A small image embedding model, trained from scratch.
Model: 3.17M parameters, arch efficientnet, norm batchnorm.
Data: trained on telescope images of galaxies (Galaxy Zoo DECaLS), 49.8 epochs.
Rows from block 4, named by matrix and row number. Each number is 128 + 32 x the weight over its row's rms, rounded and kept within 0 to 255. All counts start at 0. After the name is the row's rms in percent of the matrix's.
# convs2: project pointwise conv (model.blocks.4.convs.2.weight, 80x480x1x1), inputs 0-95
convs2.35 112 [161 171 144 132 127 124 127 170  75 130 133  96  49 132 160 140  71 152 136 119 147 126 147  95 126 115 200 148  48 209 139  76 118 110  88  87 102 111 108  93 189 135 140 107  66 174 135 138  58 118 123 130 146 215 128 160 158 116  77 105 152 125 110 131 112 163 130 163 133 123 148 134  97 111  70 117 104  95  92 172 140 149 119 143 113 166  87 121 137  96 108 210 115 124 169 104]
convs2.36 093 [107 111 187 121  40 104  63 110 149 126 114  88 124 130 118 103  57 116 138 136  99 128 140 163 129 117 117 156 145 154 107 119 150 118 154 106  75 102  49 122  83 166 134 151 123 148  91 106  79 161 135 132  99 135 156 134 125 157 110 158 143 117 124 127  94 127 136 125 118 116 166 133 105  86 102 109 122 144  94  56 156 118  79  72  34 123  96  81  95 124 146  75  45 101 145 106]
convs2.37 101 [131 142 179 157 119  91 109 120 132 126  90 140 216  88 169 142 109 154  98  79 139 114 150 131 141 124 163 121  81  81 109 225 185 129 100  87 171 102 162 100 136 102  75 137 108 104  95 120 121 140  65  85  67  62 149 125 113 193 138 105 178 144  92 104 161  77  99  83 119 108 110 103  72 142 133 117 106 119  95 112 139 100 107 101 163 130 110 127 156 164 146  68 144 133 107 119]
convs2.38 103 [ 97 132 184  95 159 152 146 160 110 151 117 159 148  67  88  84  95 161 142 123 130 117 148 123 164  98 186 212  95 179 117 154 122  71 118 111 139 122 100 133 148 157 135 125 118 113 156 206 171 156 111 103  71 128 119 147 177 122 140 110 179 114  85 142 139  96 108 141 168 134 111 146 160 164 148 167 126 210 111 103 155 133 128 154 153 124 140 183 122 176 123 149  99 147 136  85]
convs2.39 095 [133 174  98 129 124 119 126 127 142 159 160 123  87 102  75 114  98 113  86 145 189  91 190 117 119 105 104 159 206 138  77 119 124 160 136 134 128 122  82 139  84 129 132 148  88 145 118 147  96 111 145 122 115 136 123 138 201 112 111 150 133 130 132 128 126 164  77 116 215 187 146 132 104  99 167  92 170 132 167 160 103 132  85 130 123  89 121 110 159 100 109  98  94 117 139 110]
convs2.40 087 [154 149 142 122 117 170 139 156  95 152 122 147  72  45 141  65  91  80 152 138 144 150 135 108  89 107 161 144 210 161 165 140  65 156 129 126 101 143 139 146 117 108 112 136 147  84 117 111 153 146 117 164 152  42 118 149 180 175 119 164 103 112 140  46 112 105 175 166 152 175  64 153  87  57 176 157 154 171 212 116 119 102  66 132 101 104 152 104 154  87 104  84 103 128 171 112]
convs2.41 098 [122 107  97 136 135 103 127 141 116 108 130  84 102 183 134 251 204 110 107 114 140 166 158 125 156 124 145 135  46  86 127 199  86 101  88 129 107 182 158 123  90  81 142 127  78 186 168 176 108 110 137 115 100 109 121 110 165 139 150 105 156 124 170 133 138  92 159 115 118 131 109 125  74 154 119 157 138 152 121 122 108 151 159 130 213 177  78 120  99 175 166 136  97  71 135 144]
convs2.42 089 [141 139 124 110  91 124 143 112 147 108 162 207 113 101  94 128  67  87 112 102 188 160 123 106 150 155 124 147 120  98 152  47 121 137 144 148 130 141  71 173 124 179 174 162 154 113 106 127 151 103 123 128 136 152 156  90 160 148 180 148  72 105 121  67  76 100 151  82 142 150 163 173 123 156 146 126 138 144 170 155 140 175  79 120  88 162 159 158 131 128 135 126 181 128 160 146]
convs2.43 107 [153 146  94 201 150 114 151 109  99 175 153 143 158  96 100 144 145 120 137 163 146 199 144 184 109 225 123  89 164 156 102 151 145 174  98 148  90 104 110 151 100  41 135 200  89 132 126 133 107 101 149 155 119 111 108 144 143 157  88 145  83 177 142 156 105 125 113 142 175 168 145 142 126 159 116 176 126 115 135 105 134 130 155 110 140 128 130 127 199 162 121 133 134  96 195 106]
convs2.44 087 [141 163 100  95 104  95 132 157 110 203 166 102 100  85 153 110  88 114  69 139 127 188  82 140 131 212 113 103  94 172 129  93 127 158 124 186 142 146 172 154 141  44 116 110 130  61 131 125 117 114 146 122 126 121 131 156 204  92  95 109  42 126 101 185 183 168 166 120 157 103  94 176 182 184 158 184 123 148 162 181 108 151 160 207 114 106 105 118 154 152 119 114  97 123 186 108]
convs2.45 105 [148 148 145 197 159 211 118 180 112  71 122 118 176 154 174  98 151 133  90 159 126 130 136 121 156 133 177 113 132 140 160 102 148 116 159 129 113 117 172  84 144 125 114 141  70 107 186  99 106 151 154 136 113 153 199 204 163 129 141 124 153  93 123 150 106 126 125  90 136 100 123 113 176 105 129  95 130 122 174 144 101 187 112 169 137 104 127 135 142 144 128 163 115  95 179 121]
convs2.46 096 [115 117 154  72 104 151 138 168 215  69 192 169 133 138 180 125 135 113 105 116 144 155  85 153 135 118 163 182 155 111 149 125 177 114  84 109 121  77 164 105  60  85 132 129 112 216 118 133 108 120 124 168 102  98 128 138 134  78 116 143 170 197  99 123 130  84 137 113 156 124  95 106 124  98 167 109  88 128 106 109 188 199 175 144 140 149 138 158 151  47  91  67 146 120 164 120]
convs2.47 105 [101 159  93 135  93 145 124 120  97  86 142 141 117 218 110 180 123 234  59  80 105 145 136  91 104 170 152 146 101  90 205  98  59 161 118 136 151 191 196 125  59 162 144 178 133 150 185 106 109 121 165 119 113 101 156  88 162 118 166 171 200 167 144 118 133 193 120 132 176 144  61 168 104 164 166 167 131 108 169 134 122 122 131 185  96 133  94  86 173 113  84 108 145  99 157 127]
convs2.48 097 [114  65 169  80 168  98 140 105 125 116 103 101 172 101 164 128 157 156 161 101  56  91 101 123 127  90 122 121 111 180 119 148 145 110 140 130 138 132  57  99 138 158 112  97 112 171 119 120  87  82 122 140 174 117 118 206 107 172 167 105  89 113 126 154 107  84 108  92 117  99 142  60 168 119  96 109  92  86 135 151  80  89 161  73 152 106 102  79 110 139 137 225 142  98  64 107]
convs2.49 109 [132 139 120 132 150  90 125  94 117 139 101 124 115 133 109 128 169 154 108  97  96 122  83 103 143 127 105 132  93  81  85 116 146 126 105 149 127 109  55 101  74 107  97  97  92 134 159  70  96 171  94 133  72 160 154 126 135 161 113 123 116 131 126 119 150  84 130 106 112  88 103 138 111 122 140 101  94  63 146 114 120 181 105 127 152 126 149 114 109 113 115 148 102 135 106 134]
convs2.50 111 [ 99 170 168 107 128 132 114 133 198 165 141 166 190 189 137 112 104 148 152 102 189 218 135 107 136 126 169 120 129 119 161  39 166 182 106 131 134 130 151 131 123 158 190 141 143 160 178 158  96 128 117 151 160  90 102 135 142 140 130 144 229 137  90 127 141 221 108 145 188 137 124 140 136 165 142 129 145 167 197 131  81 132 138 127 122 142 115 103 180 151 126 146 186 132 194 124]
convs2.51 090 [149 116  46 192 204 170 158 135 101 116 185 152 122 133 150 177 125 158 109 156 120 131 102 164 127 145 105 134 131 155  94 134 159 117 139 171 192 152 142 120 133 150 137 165 137 127  99 120 138 159 164 198 146 109 156 133  80  30 134  99 147 172 148 145 188  97 112 130 133 111 120 106 125 162 166 108  53 203  95 141 212 144 158 142 124 153 120 157  90 131  85 173 222 107  93 128]
convs2.52 090 [132 170 162 161 144 134  89 148 143 112 121 155  84 124 120 165 151 103 135 163 142 144 173 142 145  77  95 149  65  67 178  90 112 156 132  98 117 140  96 171 123  89 126 114 141 165 142  99 160 137 118 146 156 104 155  96 107 119 111 133 107 157 150 158 150 133 173 178 153 134 126  92  96 135 156 119 146 119  95 131 149 144 119 172 157 127 157  84 111 102 164 134  85  94 143 107]
convs2.53 094 [118 181 101  79  96 129  88 141 155  95 144 164 127 150 121 115 120 172 102 118 151 171 127 120  64 129 128 206 124 152 174  96 174 116  94 125 167 134 188 168 127 118 181 195 125 153 127 178 137 102 166 141  79 121  88 151 153 152 136 145 140 144 139 114 139  60 159 164 125 123 118 164 146 167 193 133 174 147 152 155 121 118  94 141 109 132 158 155 136 121 157  89 194 139 186  76]
convs2.54 112 [114 202 167  99 156  90 155 162 135 108 152 144  25  96 140 175 176 124  99 173 146 186 127  97  91 141 192 188 138  88 170 114  84 147 136 206  85 139 198 161 126 120 154 145  98 120 122 127 146 159 215 104 126 155 160 123 162 122 106 171 110 134 127 120 164 131 106 151 202 131 116 114 163 153 129 169 133 148 186 128 109 126 110 143 189 144 161 196 197 153  85 157 134 138 188 110]
convs2.55 110 [142 167 118 187 152 198 119 158 147  93  92 171  88 162 176 156 129  93  86 141 186 180 143 119 157 113 121 145 119 107 108 157 105 183 140 145 147 162  81 103  68 125 129 151  81 114 128 128 103 149 116 185 101 145 136 133 142 125 112 175 143 132 160 108 121 131 159 135 174 159 111 182 105 133  87 141 152 155 124 145 110 157 136 117 165 113 183 154 137 117 123 125 108  65 195 153]
convs2.56 093 [ 79 117  82  77 117  89 125 142 102 118  89 169 117  81 150 181 111 120 135  54 120  98 135 125 115  89 102 147 101 147 146 118 155  92 118 113 120 108 102 178 143  90  98 106 111 153  61 135  97 176  98 114 165 169  93 143 111 137 117 128 140 110 133  69 148 114 137 149 144 119 150  87 115 102  79 142  82 121 112 132 105 142 154  52 122 142 122  78  98 116 130 216 105 140 103 104]
convs2.57 080 [ 96 167  82 135 125 108 129 127 143  87 109 153  96 140 166 138 126 172 149  90 112 160  74 146 145 111  87 102 180 105  83 122 135 156 142 134 109 147 124  94  84  71 136 149 119  90 133  93 182 128 135 109 102  61 131 121 132  57 125 154 122 172  80 123 166 175 105 162 132 123 138 130  64 143 202 172  55 157 152 109 230 144 178 158 171 138 118 162 149 144 169  29 152  78 102 116]
convs2.58 101 [140 140 160 113 127  68 139 160 127  79 118 146 151  92 140  89 124 158 157 146 102  87 127 189  95 127 120 173 147 162 103 139 151  82 139 105 101 130 161 124 138 174 125 152 147 107  81 167 132 147 138  54 104 143 134 137 137 135 153 119 140 111 101  93 182 164 142 165 133 114 133 144  90 102 147  96 124 157 129 168 127  55 190 200  88 178  83 147 150 109 116 141 165 212 104 122]
convs2.59 100 [116 108 187 125  92 157 205 140 124 125 131 156  74  85 135 122 165 122 157 119 130 118 146  74 146 165 147 143 233 148  80 196  58 137 148  96 132 135 117 161 101 162 121 155 134 192 123 155 124 148 106 153 198 128 113 211 104 182 117 135 126 129 127  88 103 155 155 157  95 126 176 127 166 102 117 103 148 121 158 124  97  84 174 114  53 144 148 109 142  74 138 143 120 120  89  97]
convs2.60 093 [118  96  76 129 140 125 124 106 118  93 131  74  93 204  69 106  82 101 111 146 161 114 119 113 191 166 118  78 143  92 118  69  79 109 166 180  83 101  87 133 115 119 108  99 131  99 180 107 167  94 143 116 154 157  85 107 144  35 132 110 100 128 111 100 134 155  87 127  88 172 127 180 109  97 127 162  99 138 127 105 160 109 112  83 108 147 121 113 145 111 137 151 116 129 156 115]
convs2.61 105 [163 146 155 164  86  87 118 126 161  97 152 116 157 109 173 136  92 119 126 154 122 120 130 217 119 138 137 106 107 121 107 194 199 136 119 109 104 101 112 100 124 127  85 145 145 121 143 128 117 159 121 129  78 179 144 131  85 163 148 150  82 154 123 159 129 101  70 141 131 139 208  70  60 111 158 117 147 149  93 126 144  72 118 129  87 186 112  93 130 118  91 111  88 101 141 114]
convs2.62 104 [141 132 153 120 139 124  84  91  99 123 130 116 126 192 140 148 140 126 138 107 117 151  98  71 146 112 181 130  87 132  74 181 145 133  80 123 155  72 155 100 133 129 150 135 121 105 176 129  99 165 154 131  85  83  73  65 152 148 176 130 125 162 165 129 135  81 141 130 134 105 121 106 102 140 123 128 104 170 163 121 150 126 170 150 139 176 154 147 164 128 156 126 164 106 155 108]
convs2.63 099 [114 181 102 166  67 111 174 131 159 100 143 117 125 117  70  65 109 166  63 129 160 115 142 122  94 243 139 135 166  86 107  59 164 144 116 126 101  40 165 172  75 110 107 153 121  96  98 108 110  87  73 163 119 170 154  99 148 138  84 148 150 156  78 122 111 151 115 134 105 126 106 150 166 120 112 111 143 116 171 115 123 129 121 121 147 107 163 144 132  99 120 124 129 134 176 109]
convs2.64 095 [ 85 193  82 129  70 103  76 123 147 162 116 147 178  87  86 128 117 150 131 139 153 135 160 157  79 104 139 173 155 137 119 153 131 164 137 118 172 133 139 138 240 129 131 159 122  23 118 168 125 181  98  93 138 122 149 159  86 137 136 137 124  97 119 106  84 116 118 141 137 137 141 136 168 183 136 166 167 106 131 126 170  68 129 133 144  58  77 176 137 136 146  54 120 173 175 115]
convs2.65 083 [144 136 148 145 128 143 106 147 115 127 151 110 175  96 118 135  87 123 166 192 168 140 152 138 163  79 105 130 108 170 148 130 175 128  95 148 121  81 170  96 146 100  96 156 147 140 122 145  88  77 108 133 152 158 115 122  76 140 129 132 162 158 111 164 131 102 112 133  67 124 205  91 137 120 115 106 131  94 132 148 106 109 168 122  99 124  99 178 109 112 158 119 106 138 133 141]
convs2.66 113 [153  55 113 107 138 177 113 102 141 116  90 144 100 158  98 130 129 103 142 136 129 135  97 136 140  85 105 122 156 159 188 105 179 122 172 115  87 151 156 100 115 107 126 173 112 150 132  91  98  89 112 117 181 144 158 132 124 139 119  96  92 123 124 110 120 139 167 155 159 144 129 137 125 133 130 149 125 112 140 138  95 109 182 170 106 122 169 123  70  99 117 145 154 126 114 146]
convs2.67 101 [105 139 133 115 131 122 114  99 131 100 109 104 144  77 146 104  93 110  64 182 123 118 114 182 206 183 102  99  91 141 156 102 131 153 135 131  52 157  72 128 111 166 103 148  86  84 136  68  88 131 152 127 152 141 142 154 100 102 131 136 105  83 100 216 119 153 124 125  88 145 212 113 149 159 118 139  95 111 120  41 171 120 122 108  73 120 151  75 148  98 148  81 133  86  83 125]
convs2.68 090 [152 144 120 149 164 126 174 166  98  60 197 168  90 125 215 138 133  81 154 127  82 104  78 115 145 132 107 179 147 146 122 111 130  89 143 140 144 134 158 160 136 118 219  60 159 127 105 135 158 158 180 156 171 140 113 156 156  43 105 124  91 163 137 134  82 110 127 136 116  96 134 133 140 138 131 133 110 187 121 136  88 169 108 120 134 189 105  98 140 138 138 199 133 151 138 125]