{
  "horizontal_flip": true,
  "translate": 0.06,
  "color_jitter": 0.2,
  "kernel_size": 3,
  "am_softmax_margin": 0.3,
  "init": "orthogonal",
  "residual_init": "none",
  "optimizer": "soap",
  "learning_rate": 0.0034,
  "beta1": 0.95,
  "shampoo_beta": 0.95,
  "warmup_steps": 250,
  "weight_decay": 0.0,
  "adamw_weight_decay_other_params": 0.05
}
Rows from block 12, named by matrix and row number. Each number is 128 + 32 x the weight over its row's rms, rounded and kept within 0 to 255. All counts start at 0. After the name is the row's rms in percent of the matrix's.
# fc2: squeeze-excite expand (model.blocks.12.se.fc2.weight, 960x60), inputs 0-59
fc2.641 109 [148 133 132 169 140 128 131 122 142 119 121 135 124 173  71 147 109  74 138 141 147 135 139 151 151  86 138 128 132 114 101 137 141 152 125  58 125  62 116 134 138 143 140  29 115  54  62 139 136 125 130 116 150 135 127 123  18 128 115  91]
fc2.642 080 [118 111 134 111 105 122 148 137 125 131 159 143 150  84  74 121 156 112 119 138 158 128 146 137 111   4 117 124 135 148 120 124 101 105 106 112 119  79 134 131 178 118 117  27 126  58 101 148 152  98 101 133  79 116 140 141  58 140 153 130]
fc2.643 092 [107 113 111 139 122 117 188 121 125  93 130 137 154  50  88 120 122  71 107 118 197 144 124 111 170  65 112 135 133 129 134 104 134 138 149  83 142  71 124 171 114 163 117  31 115  94  89 135 114 125 118 136 132 119 131 126  51 121 167 162]
fc2.644 105 [150  74 127 144 199 122 150 136 150 148 115 154 116 126 214 115 123 160 142 136 158 127 129 127 140 168 115 142  85  92 152 121 102 129 138 132 115 213 111 137  97 128 149 187 161 192 210 151 112 133 141 111 113 131 101 141 202 143 137 160]
fc2.645 136 [108 205 115 141 106 123 130 127 146 125 118 109 132 112 137 117 137 119 129 110 155 136 139 124 159 172 123 134 131 116 146 123 119 135 117 121 116 223 121 129 141 134 113 120 145 125 161 129 102 144 127 124 129 133 120 137   0 116 115 165]
fc2.646 100 [120 149 104 131 162 123 158 159 116 169 106 155 135  95  37 149 116  58 137 131 142 139 139 125 188  68 135 147 137 139 115 108 102 144  99 103 142  89 130 142 162 116 124  13 109 111  78 148 110 128 136 135 135 117 107 140  54 135 123 161]
fc2.647 147 [120  34 108 131 255 127 142 165 140 137 134 109 101 102  89 130 140 117 151 137 106 134 149 118 138  89 136 141 133 133 125 130 116 112 153 187 128  66 129 154 139 146 121 150 143 117 118 115 112 126 141 109 114 105 125 118 236 116 139  78]
fc2.648 081 [144 138 123 176 126 113 110 167 139 130 165 150 113 111 104 128 159  98 154 165 111 149 139 148 132  22 164 139 155 135 128 135 170 117 115  54 135  51 108 123 104 154  95  49 118  62 138 130  93 122 107 106 133 183 115  94  95 115 131 130]
fc2.649 106 [118 135 117 161 129 103 145 107 119 137 132 136 139  92  33 139 103  75 145 113 140 130 146 128 133  69 149 142 117 130 145 143 133 164 137  61 136  43 125 124 169 144 129  34 120  73 115 158 122 116 117 135 144 134 111 139  34 149 120 116]
fc2.650 099 [105  90 118 128 197 119 148 127 134 104  91 108 100  87 153 110 121 136 125 171 137 134 106 103 139 195 143 135 134 118 135  90 138 145 126 157 128 215 117 129 132 129 136 233 141 172 186 132 136 126 108 122 154 150 126 133 227 123 139 163]
fc2.651 110 [161 255 124 122  72 137 107 157 105 142 113 125 107 119 176 164 112 154 147 107 140 124 101 134 111 136 137 158 134 127 134 124 129 125 148  93 103 184 156 120 149 138 157 147 175 186 237 142 140 130 108  98 151 120 146 108 138 110 121 129]
fc2.652 097 [129 255 141 129  90 169 131 120 143 140 102 130 133 100 109 124 134 123 150 135 139 127 104 103 135 156 110 132 115 150 169 105 121 159  95  95 142 182 158 123  99 116 117 167 125 145 170 113 159 131 173 113 152 110 138 147 120 125 162 182]
fc2.653 091 [142 244 122 112  80  92 172  99 116 123 105 126 136 133 121 122 134  83 145 105 127 103  86 114 111  74 131 148 136 127 106 107 109 149  94  59 128  88 138 104 159 131 134  74 131  81  18 135 124 134 139 129 154 107  96 118 120 111 135 114]
fc2.654 107 [107 125 128 130  75 147 104 128 126 114 147 145 172 124  79 132 130  74 141 148 156 149 123 127 113  59 120 133 131 124 118 109 133 122  77  65 132  26 108 135 134 141 157  43 112  73 127 132 128 118 133 128 139 162 118 126  45 146 162 182]
fc2.655 119 [126  49 132 127 203 144 121 128 122 119 138 101 129 107 173 115 141 145 151 120 166 151 144 138 173 159 128 158 119 143 130 108 131 136 141 199 106 158 103 114 127 142 126 154 128 221 222 141 146 125 145 135 149 113 115 154 213 112 140 169]
fc2.656 090 [115 148 144 129 165  95  90 154 126  93 101 133 109 101  38 115 136 107 131 146 101 125 126 149 158  72 154 128 127 127 140 119 109 128  69  96 112  24  89 141 141 110 128  79 112 145  92 138 171 109 120 131 127 169 136 133  29 151 158 125]
fc2.657 118 [126 126 133 128 197 133  96 124 126 142 144 147 144 133 150 111 128 181 130 131 132 137 127 121 149 195  87 110 131 156 161 125 142 131  60 190 133 166 143 110 116 154 149 156 141 214 212 131 105 131 138 129 162 122 122 138 230 143 102 161]
fc2.658 113 [116 255 114 160 151 100 150 130 143 142 136 115 167 118 144 125 117 118 153 107 114 144 118 135 116 202 137 121 137 133 135 138 122 135 125 106 137 155 135 108 109 123 113 164 150 148 173 121 115 120 133 134 146 108 125 137 102 114 122 122]
fc2.659 091 [115 106 146 112  21 132 127 123 150 141 125 114 117 122  67 131 105  43  95 114 119 125 113 117 105 125 126 125 134 131 138 152 137 131 156  87 133  75 129 108 134 103 171  54 143  35  50 154 124 115 143 148 102 132 130 125  87 108 140 145]
fc2.660 094 [118 120 133 140 133  85  99 149 156 109 133 157 127 128  38 156 124  50 127 133 130 156 143 150 141  91 121 134 131 127 136 128 159  87 105  80 115  14 122 128 153 140 128 115 110  95  54 101 129 115 114 137 141 113 135 104  34 133 132 143]
fc2.661 093 [138 100 131 129 106 128 111 131 115 139 146 145 111 159 161 133 129 119 127 108 137 151 138 109  97 249 119 140 113 122 113 136 144 130 174 147 129 137 160 136 138 128  94 197 109 154 162 135 119 132 115 105 120 140 100 119 255 116 122 124]
fc2.662 104 [117 176 129 145 126 120 117 112 173 117 146 121 121 132  58 113 137 103 119 121 132 118 118 132 134  89 116 129 121 122 137 135 119 113 115  39 126  87 147 108 136 109 131  82 112  34  72 134 109 136 126 106  92 128 144 144   0 121 132 142]
fc2.663 102 [118 151 118 101 114 122 100 142 151 127 129 118 111 136  41 129 117  54 123 145 146 114 137 120 171  99 124 141 115 124 144 111 128 119 141  95 123  66 108 132 169 119 136  22 131  56  95 128 139 119 119 124 159 147 135 121  13 136 127 124]
fc2.664 094 [ 86 106 117 109  98  84 109 125 148 129 137 134 117  97 107 141 123  43 129 131 168 132 121 121 128  30 141 137  94 145 131 131 130 166 144 118 142  61 112 153 145 151 134  14 103  74 117 123 106 152 141 146 145 124 115 129  61 133 166 113]
fc2.665 092 [162  94 114 117 103 153 100 128  94 109 129 129 139 137 146 123 124 206 145 119  94 122 164 144 115 170 103 110 118 118 143 117 164 162 196 129 131 194 106 112 148 154 138 242 119 204 213 140 141 113 148 133 146 141 137 136 148 120 133 103]
fc2.666 093 [119 104 127 123  67 150 179 124 122 122 111 118 105 111  33 157 142  42 117  89 128 147 137 140 117 102 122 154 123 125  90 115 114 129 112  98 142  74  80 142 106 135 139  90 115 103  33 158 111 122 131 150 155 117 125 137  44 120 106 100]
fc2.667 095 [149 175 134 100 184 154 153 135 128 130 134 101 126 138 109 113 125 157 125 150 117 132 136  95 107  20  84 137  91 119 125 131 142 115 122  68 135  78 149 148 108 146 115 141 152  25  36 153 119 135 120 124 128 117 137 117  97 133 146  72]
fc2.668 115 [136 137 123 112 229 125 135 118 132 112 137 148 128 136 160 113 129 137 132 126 121 149 128 115 149 139 133 152 123 112 123 121 121 136 116 134 139 198 138 136 137 123  85 139 135 168 237 104 138 132 134 112 136 117 122 115 255 104 129 114]
fc2.669 084 [122  88 156 128 146 150 130 167 138 151 143 129 114 102  75 161 132  43 158 139 110 102 122 143 155  59 172 182 176 134 114 127  97 127 144 100 108  49 103 160 121  97 168  36 125 112 137 145 105 150 111 115 115 148 153  92  93 145 157 115]
fc2.670 086 [132 217 139 160  91 177 106 135 157 102 122 127 124 152 168 131 121 163 118  99 136 127 102 121 121 199 144 137 175 129 118 158 108 109 130 165 102 181 126 140 124 125 128 191 103 184 230 115 151 130 128 123 147  90 127 120 192 134  90 100]
fc2.671 096 [147 152 143 120 190 110 109 155 136 118 139 156 100  96 103 126 121  13 140 119 132 135 127  99 141  76 125 143 131 111 122 156 139 143  94  58 115  76 120 105 113 148 122  85 139  62  58 111 112 139 149 106 108 124 118 147  39 120 147 120]
fc2.672 118 [132 129 151 147 148 130 121 130 129 122 127 125 146 136   0 117 127  68 146 118 120 118 118 137 125 137 117 121 130 143 141 143 126 129  96  69 137  80 169 129 140 124 125  50 126  57 133 154 154 141 138 128 115 132 124 130  53 138 101 154]
fc2.673 084 [135 183 110 108 134 110 110 148  83 147 143 156 104 117  85 120 105  69 129 120 134 124 120 118 138  55 134 122 140 164 133 127 130 110 166  76 148  78 103 125 116 101 121 103 115  44   5 147 125 132  98 108 104 131 141 118  63 143 118 108]
fc2.674 105 [123 105 144 126 124  98 100 143 148 127 145 115 120 123  50 148  87  12 118 130  93 109 134 109 121 113 121 139 126 127 130 151 117 123 136 115 134  34 102 125 150 132 139  32 108  82  87 117  87 119 113 108  94 128 136 106  65 128 149 104]
fc2.675 076 [129 102 140  88 103 132 111 115 135 124 113 131 114 119 110 122  74  96 110 149 126 139 114 132 133  29 110  98 152 140  72 128 129 127 115  49 137  24 120 138 173 104 128 121 147  47 130 162 105 120 153 108 101 149 132 126 126 134 131  51]
fc2.676 085 [146 195 139 152 165 142 124 115 152 183 147 152 129  95 148 124 123 138 136 119 138 119 129 128  91  85 128 120 140 121 142 136 140 102 119  38 170 123 120 106 147 104 129 152 170  81  13 144 152 114 137 127  84 108 102 104  45 142 147  88]
fc2.677 085 [106 235 126 137 132 116 168 126 129 114 135 140 118 102 120 107 129 106 117 128 114 138 160 129  90  31 115 117 100 108 141 149 104 153 119  38 121  90 138 104 182 101 127 164 140 104  72 165 133 140 140 131  94 109 134 154  86 145 121  61]
fc2.678 099 [145 118 127 135 197 117 135 125 104 151 182 101 132 125 173 133 138 227 134 147 119 125 150 133 123 149 140 128 143 138 118 145 114 119  91 104 155 203 155 122 127 113 118 187 141 188 206 149 158 127 132 127  92  96 119 117 223 139 145 105]
fc2.679 091 [ 63 140 112 135  21 145 175 128 118 136 119 154 121 114  53 136 118  51 113 130 132 140 149 113 131 102 135 153 147 128 125 119 134  95 127 111 137  32 103 107 143 137 125  80 106  68  54 121 121 129 141 103 116 128 121 139  90 140 114 124]
fc2.680 109 [143 141 139 138  68 133 122 120 114 147 142 154 145 128  55 148 150  20 108 165 118 123 132 152 153 121 118 110 145 134 135 124 119 124 128  52 136  36 137 139  91 124 129  78 164  58 107 103 111 127 116 124 100 140 130 126  50 128 131 136]
fc2.681 087 [ 98  76  98 121 145 126 154 148 141  84 124 133 133  88  68 117 145  74 121 157 158 115 156 116 116 114 110 145 122  75 157 115 102 125 176 139 122   0 126 145 134 122 127  37 154 102 116 140 171 127 138 116 118 109 143 155  74 118 129 118]
fc2.682 093 [ 96 174 116 134 124 138 103 124 112 129 116 141 127 131 169 127 134 187 147  80 153 113 146 116 119 178 115 137 138 127 119 109 153 133 153 241 109 161 126 125 159 162 104 194 132 202 162 102 130 133 118 115  99 117 128 106 238 150 122 128]
fc2.683 115 [122  72 117 133  76 137 127 134 137 128 114 133 137 128  56  96 119 112 125 139 134 111 125 137 112  89 128 153  79 135 126 146 122 138 105  55 103   3 123 116 111 122 131  45 153  82  54 122 138 128 144 137  82 105 148 142 149 120 114 110]
fc2.684 084 [111 121 121 115 154 125 165 138 123 147 138 125 145 109  61 145 125  58 130 136 134 113 136 133 146 105  91 107 118 130 162 143 108 105 192  78 113  15  87 132 139 129 150  22 123  99 108 161  95 140 112 123 162 157 122 141  76 138 115 138]
fc2.685 099 [116  14  83 136 109 142 124 132 124 127 126 127 107 117 101 123 131 145 150 140 134 127 139 110 122 184 136 146 123 108 129 118 131 122 100 170 126 205 118 118 139 132 148 230 122 159 228 197 150 118 133 116  99 151 111 136 145 116 111 148]
fc2.686 094 [145 255 130 148 131 108  78 116 139 130 142 114 102 100 190 130 130  48 146 146 127 137 114 159 134  79 133 131 144 129 143 109 123 123 129 127 127  92 117 127 123 122 120  30 124 117  61 158 126 142 115 133  73 106 139 138  86 100 150 136]
fc2.687 105 [110 116 111 114 159 121 156 123 131 128 115 113 145 147  66 131 127  63 116 149 151 131 108 135 151  63 123 156 113  92 122 145 134 134  85  87 144   0 128 156 109 104 123  81 138  81  65 144 159 134 132 126 130 136 143 132  51 120 111 154]
fc2.688 090 [127  83  95 121 102 104 161 145 147 125 126 126 168 100  82 128  84 115 125 126 135 144 119 127 135  23 131 126 147 141 118 121 124 130 190 100 132   0 156 116 115 123 120  60 121  87 130 149 106 133 143 126 149  96 127 141  74 156 128 137]
fc2.689 086 [132 134 140 116 167 108 157 108 132 124 163 129 134 115 134 123 116  97 118 152  53 115 111 126  65  41 120 138 120 114 151 145 114 130 189  89 153  53 146 132 100 110 165  48  92 102 124 168 105 121 153  94  87 156 139 106  95 131 139  59]
fc2.690 089 [123  96 143 144  77 142  90 132 111 123 115 103 148 101  67 114 141  80 116 125 127 131 145 150 118  76 126 148 120 130 107 133 108 130 145 131 105   8 143 127 152 145 126 120 122  86  47  78 170 119 134 143 113 115 123 118  23 153 147 146]
fc2.691 106 [106 111 127 118  87 120 150 130 128 100 137 126 100  97  43 132 152  64  97 140  92 120 124 133  95 114 132 146 132 119 110 140 141  99 133  43 123  44 122 119 129 137 130  93 112  76  62 156  97 127 104 149 130 141 114 140  44 123 105  63]
fc2.692 121 [110 113 130 136 202 107 112 130 145 135 141 150 128 127 173 161 144 199 122 130 126 134 135 108 131 164 137 123 126 120 113 150 101 127 141 141 134 146 123 135 115 139 128 154 150 189 237 116 127 111 121 129 108 103 137 120 255 131 116  82]
fc2.693 107 [146 102 136 134  33 127 132 134 142 132 146 124 166 145 212 138 135 200 139 154 146 133 118 107 141 173 101 140 160 121 124 134 129 134 137 172 129 188 147 127 117 106 154 147 143 185 205 118 154 112 147 132 153  93 124 153 227 129 124 137]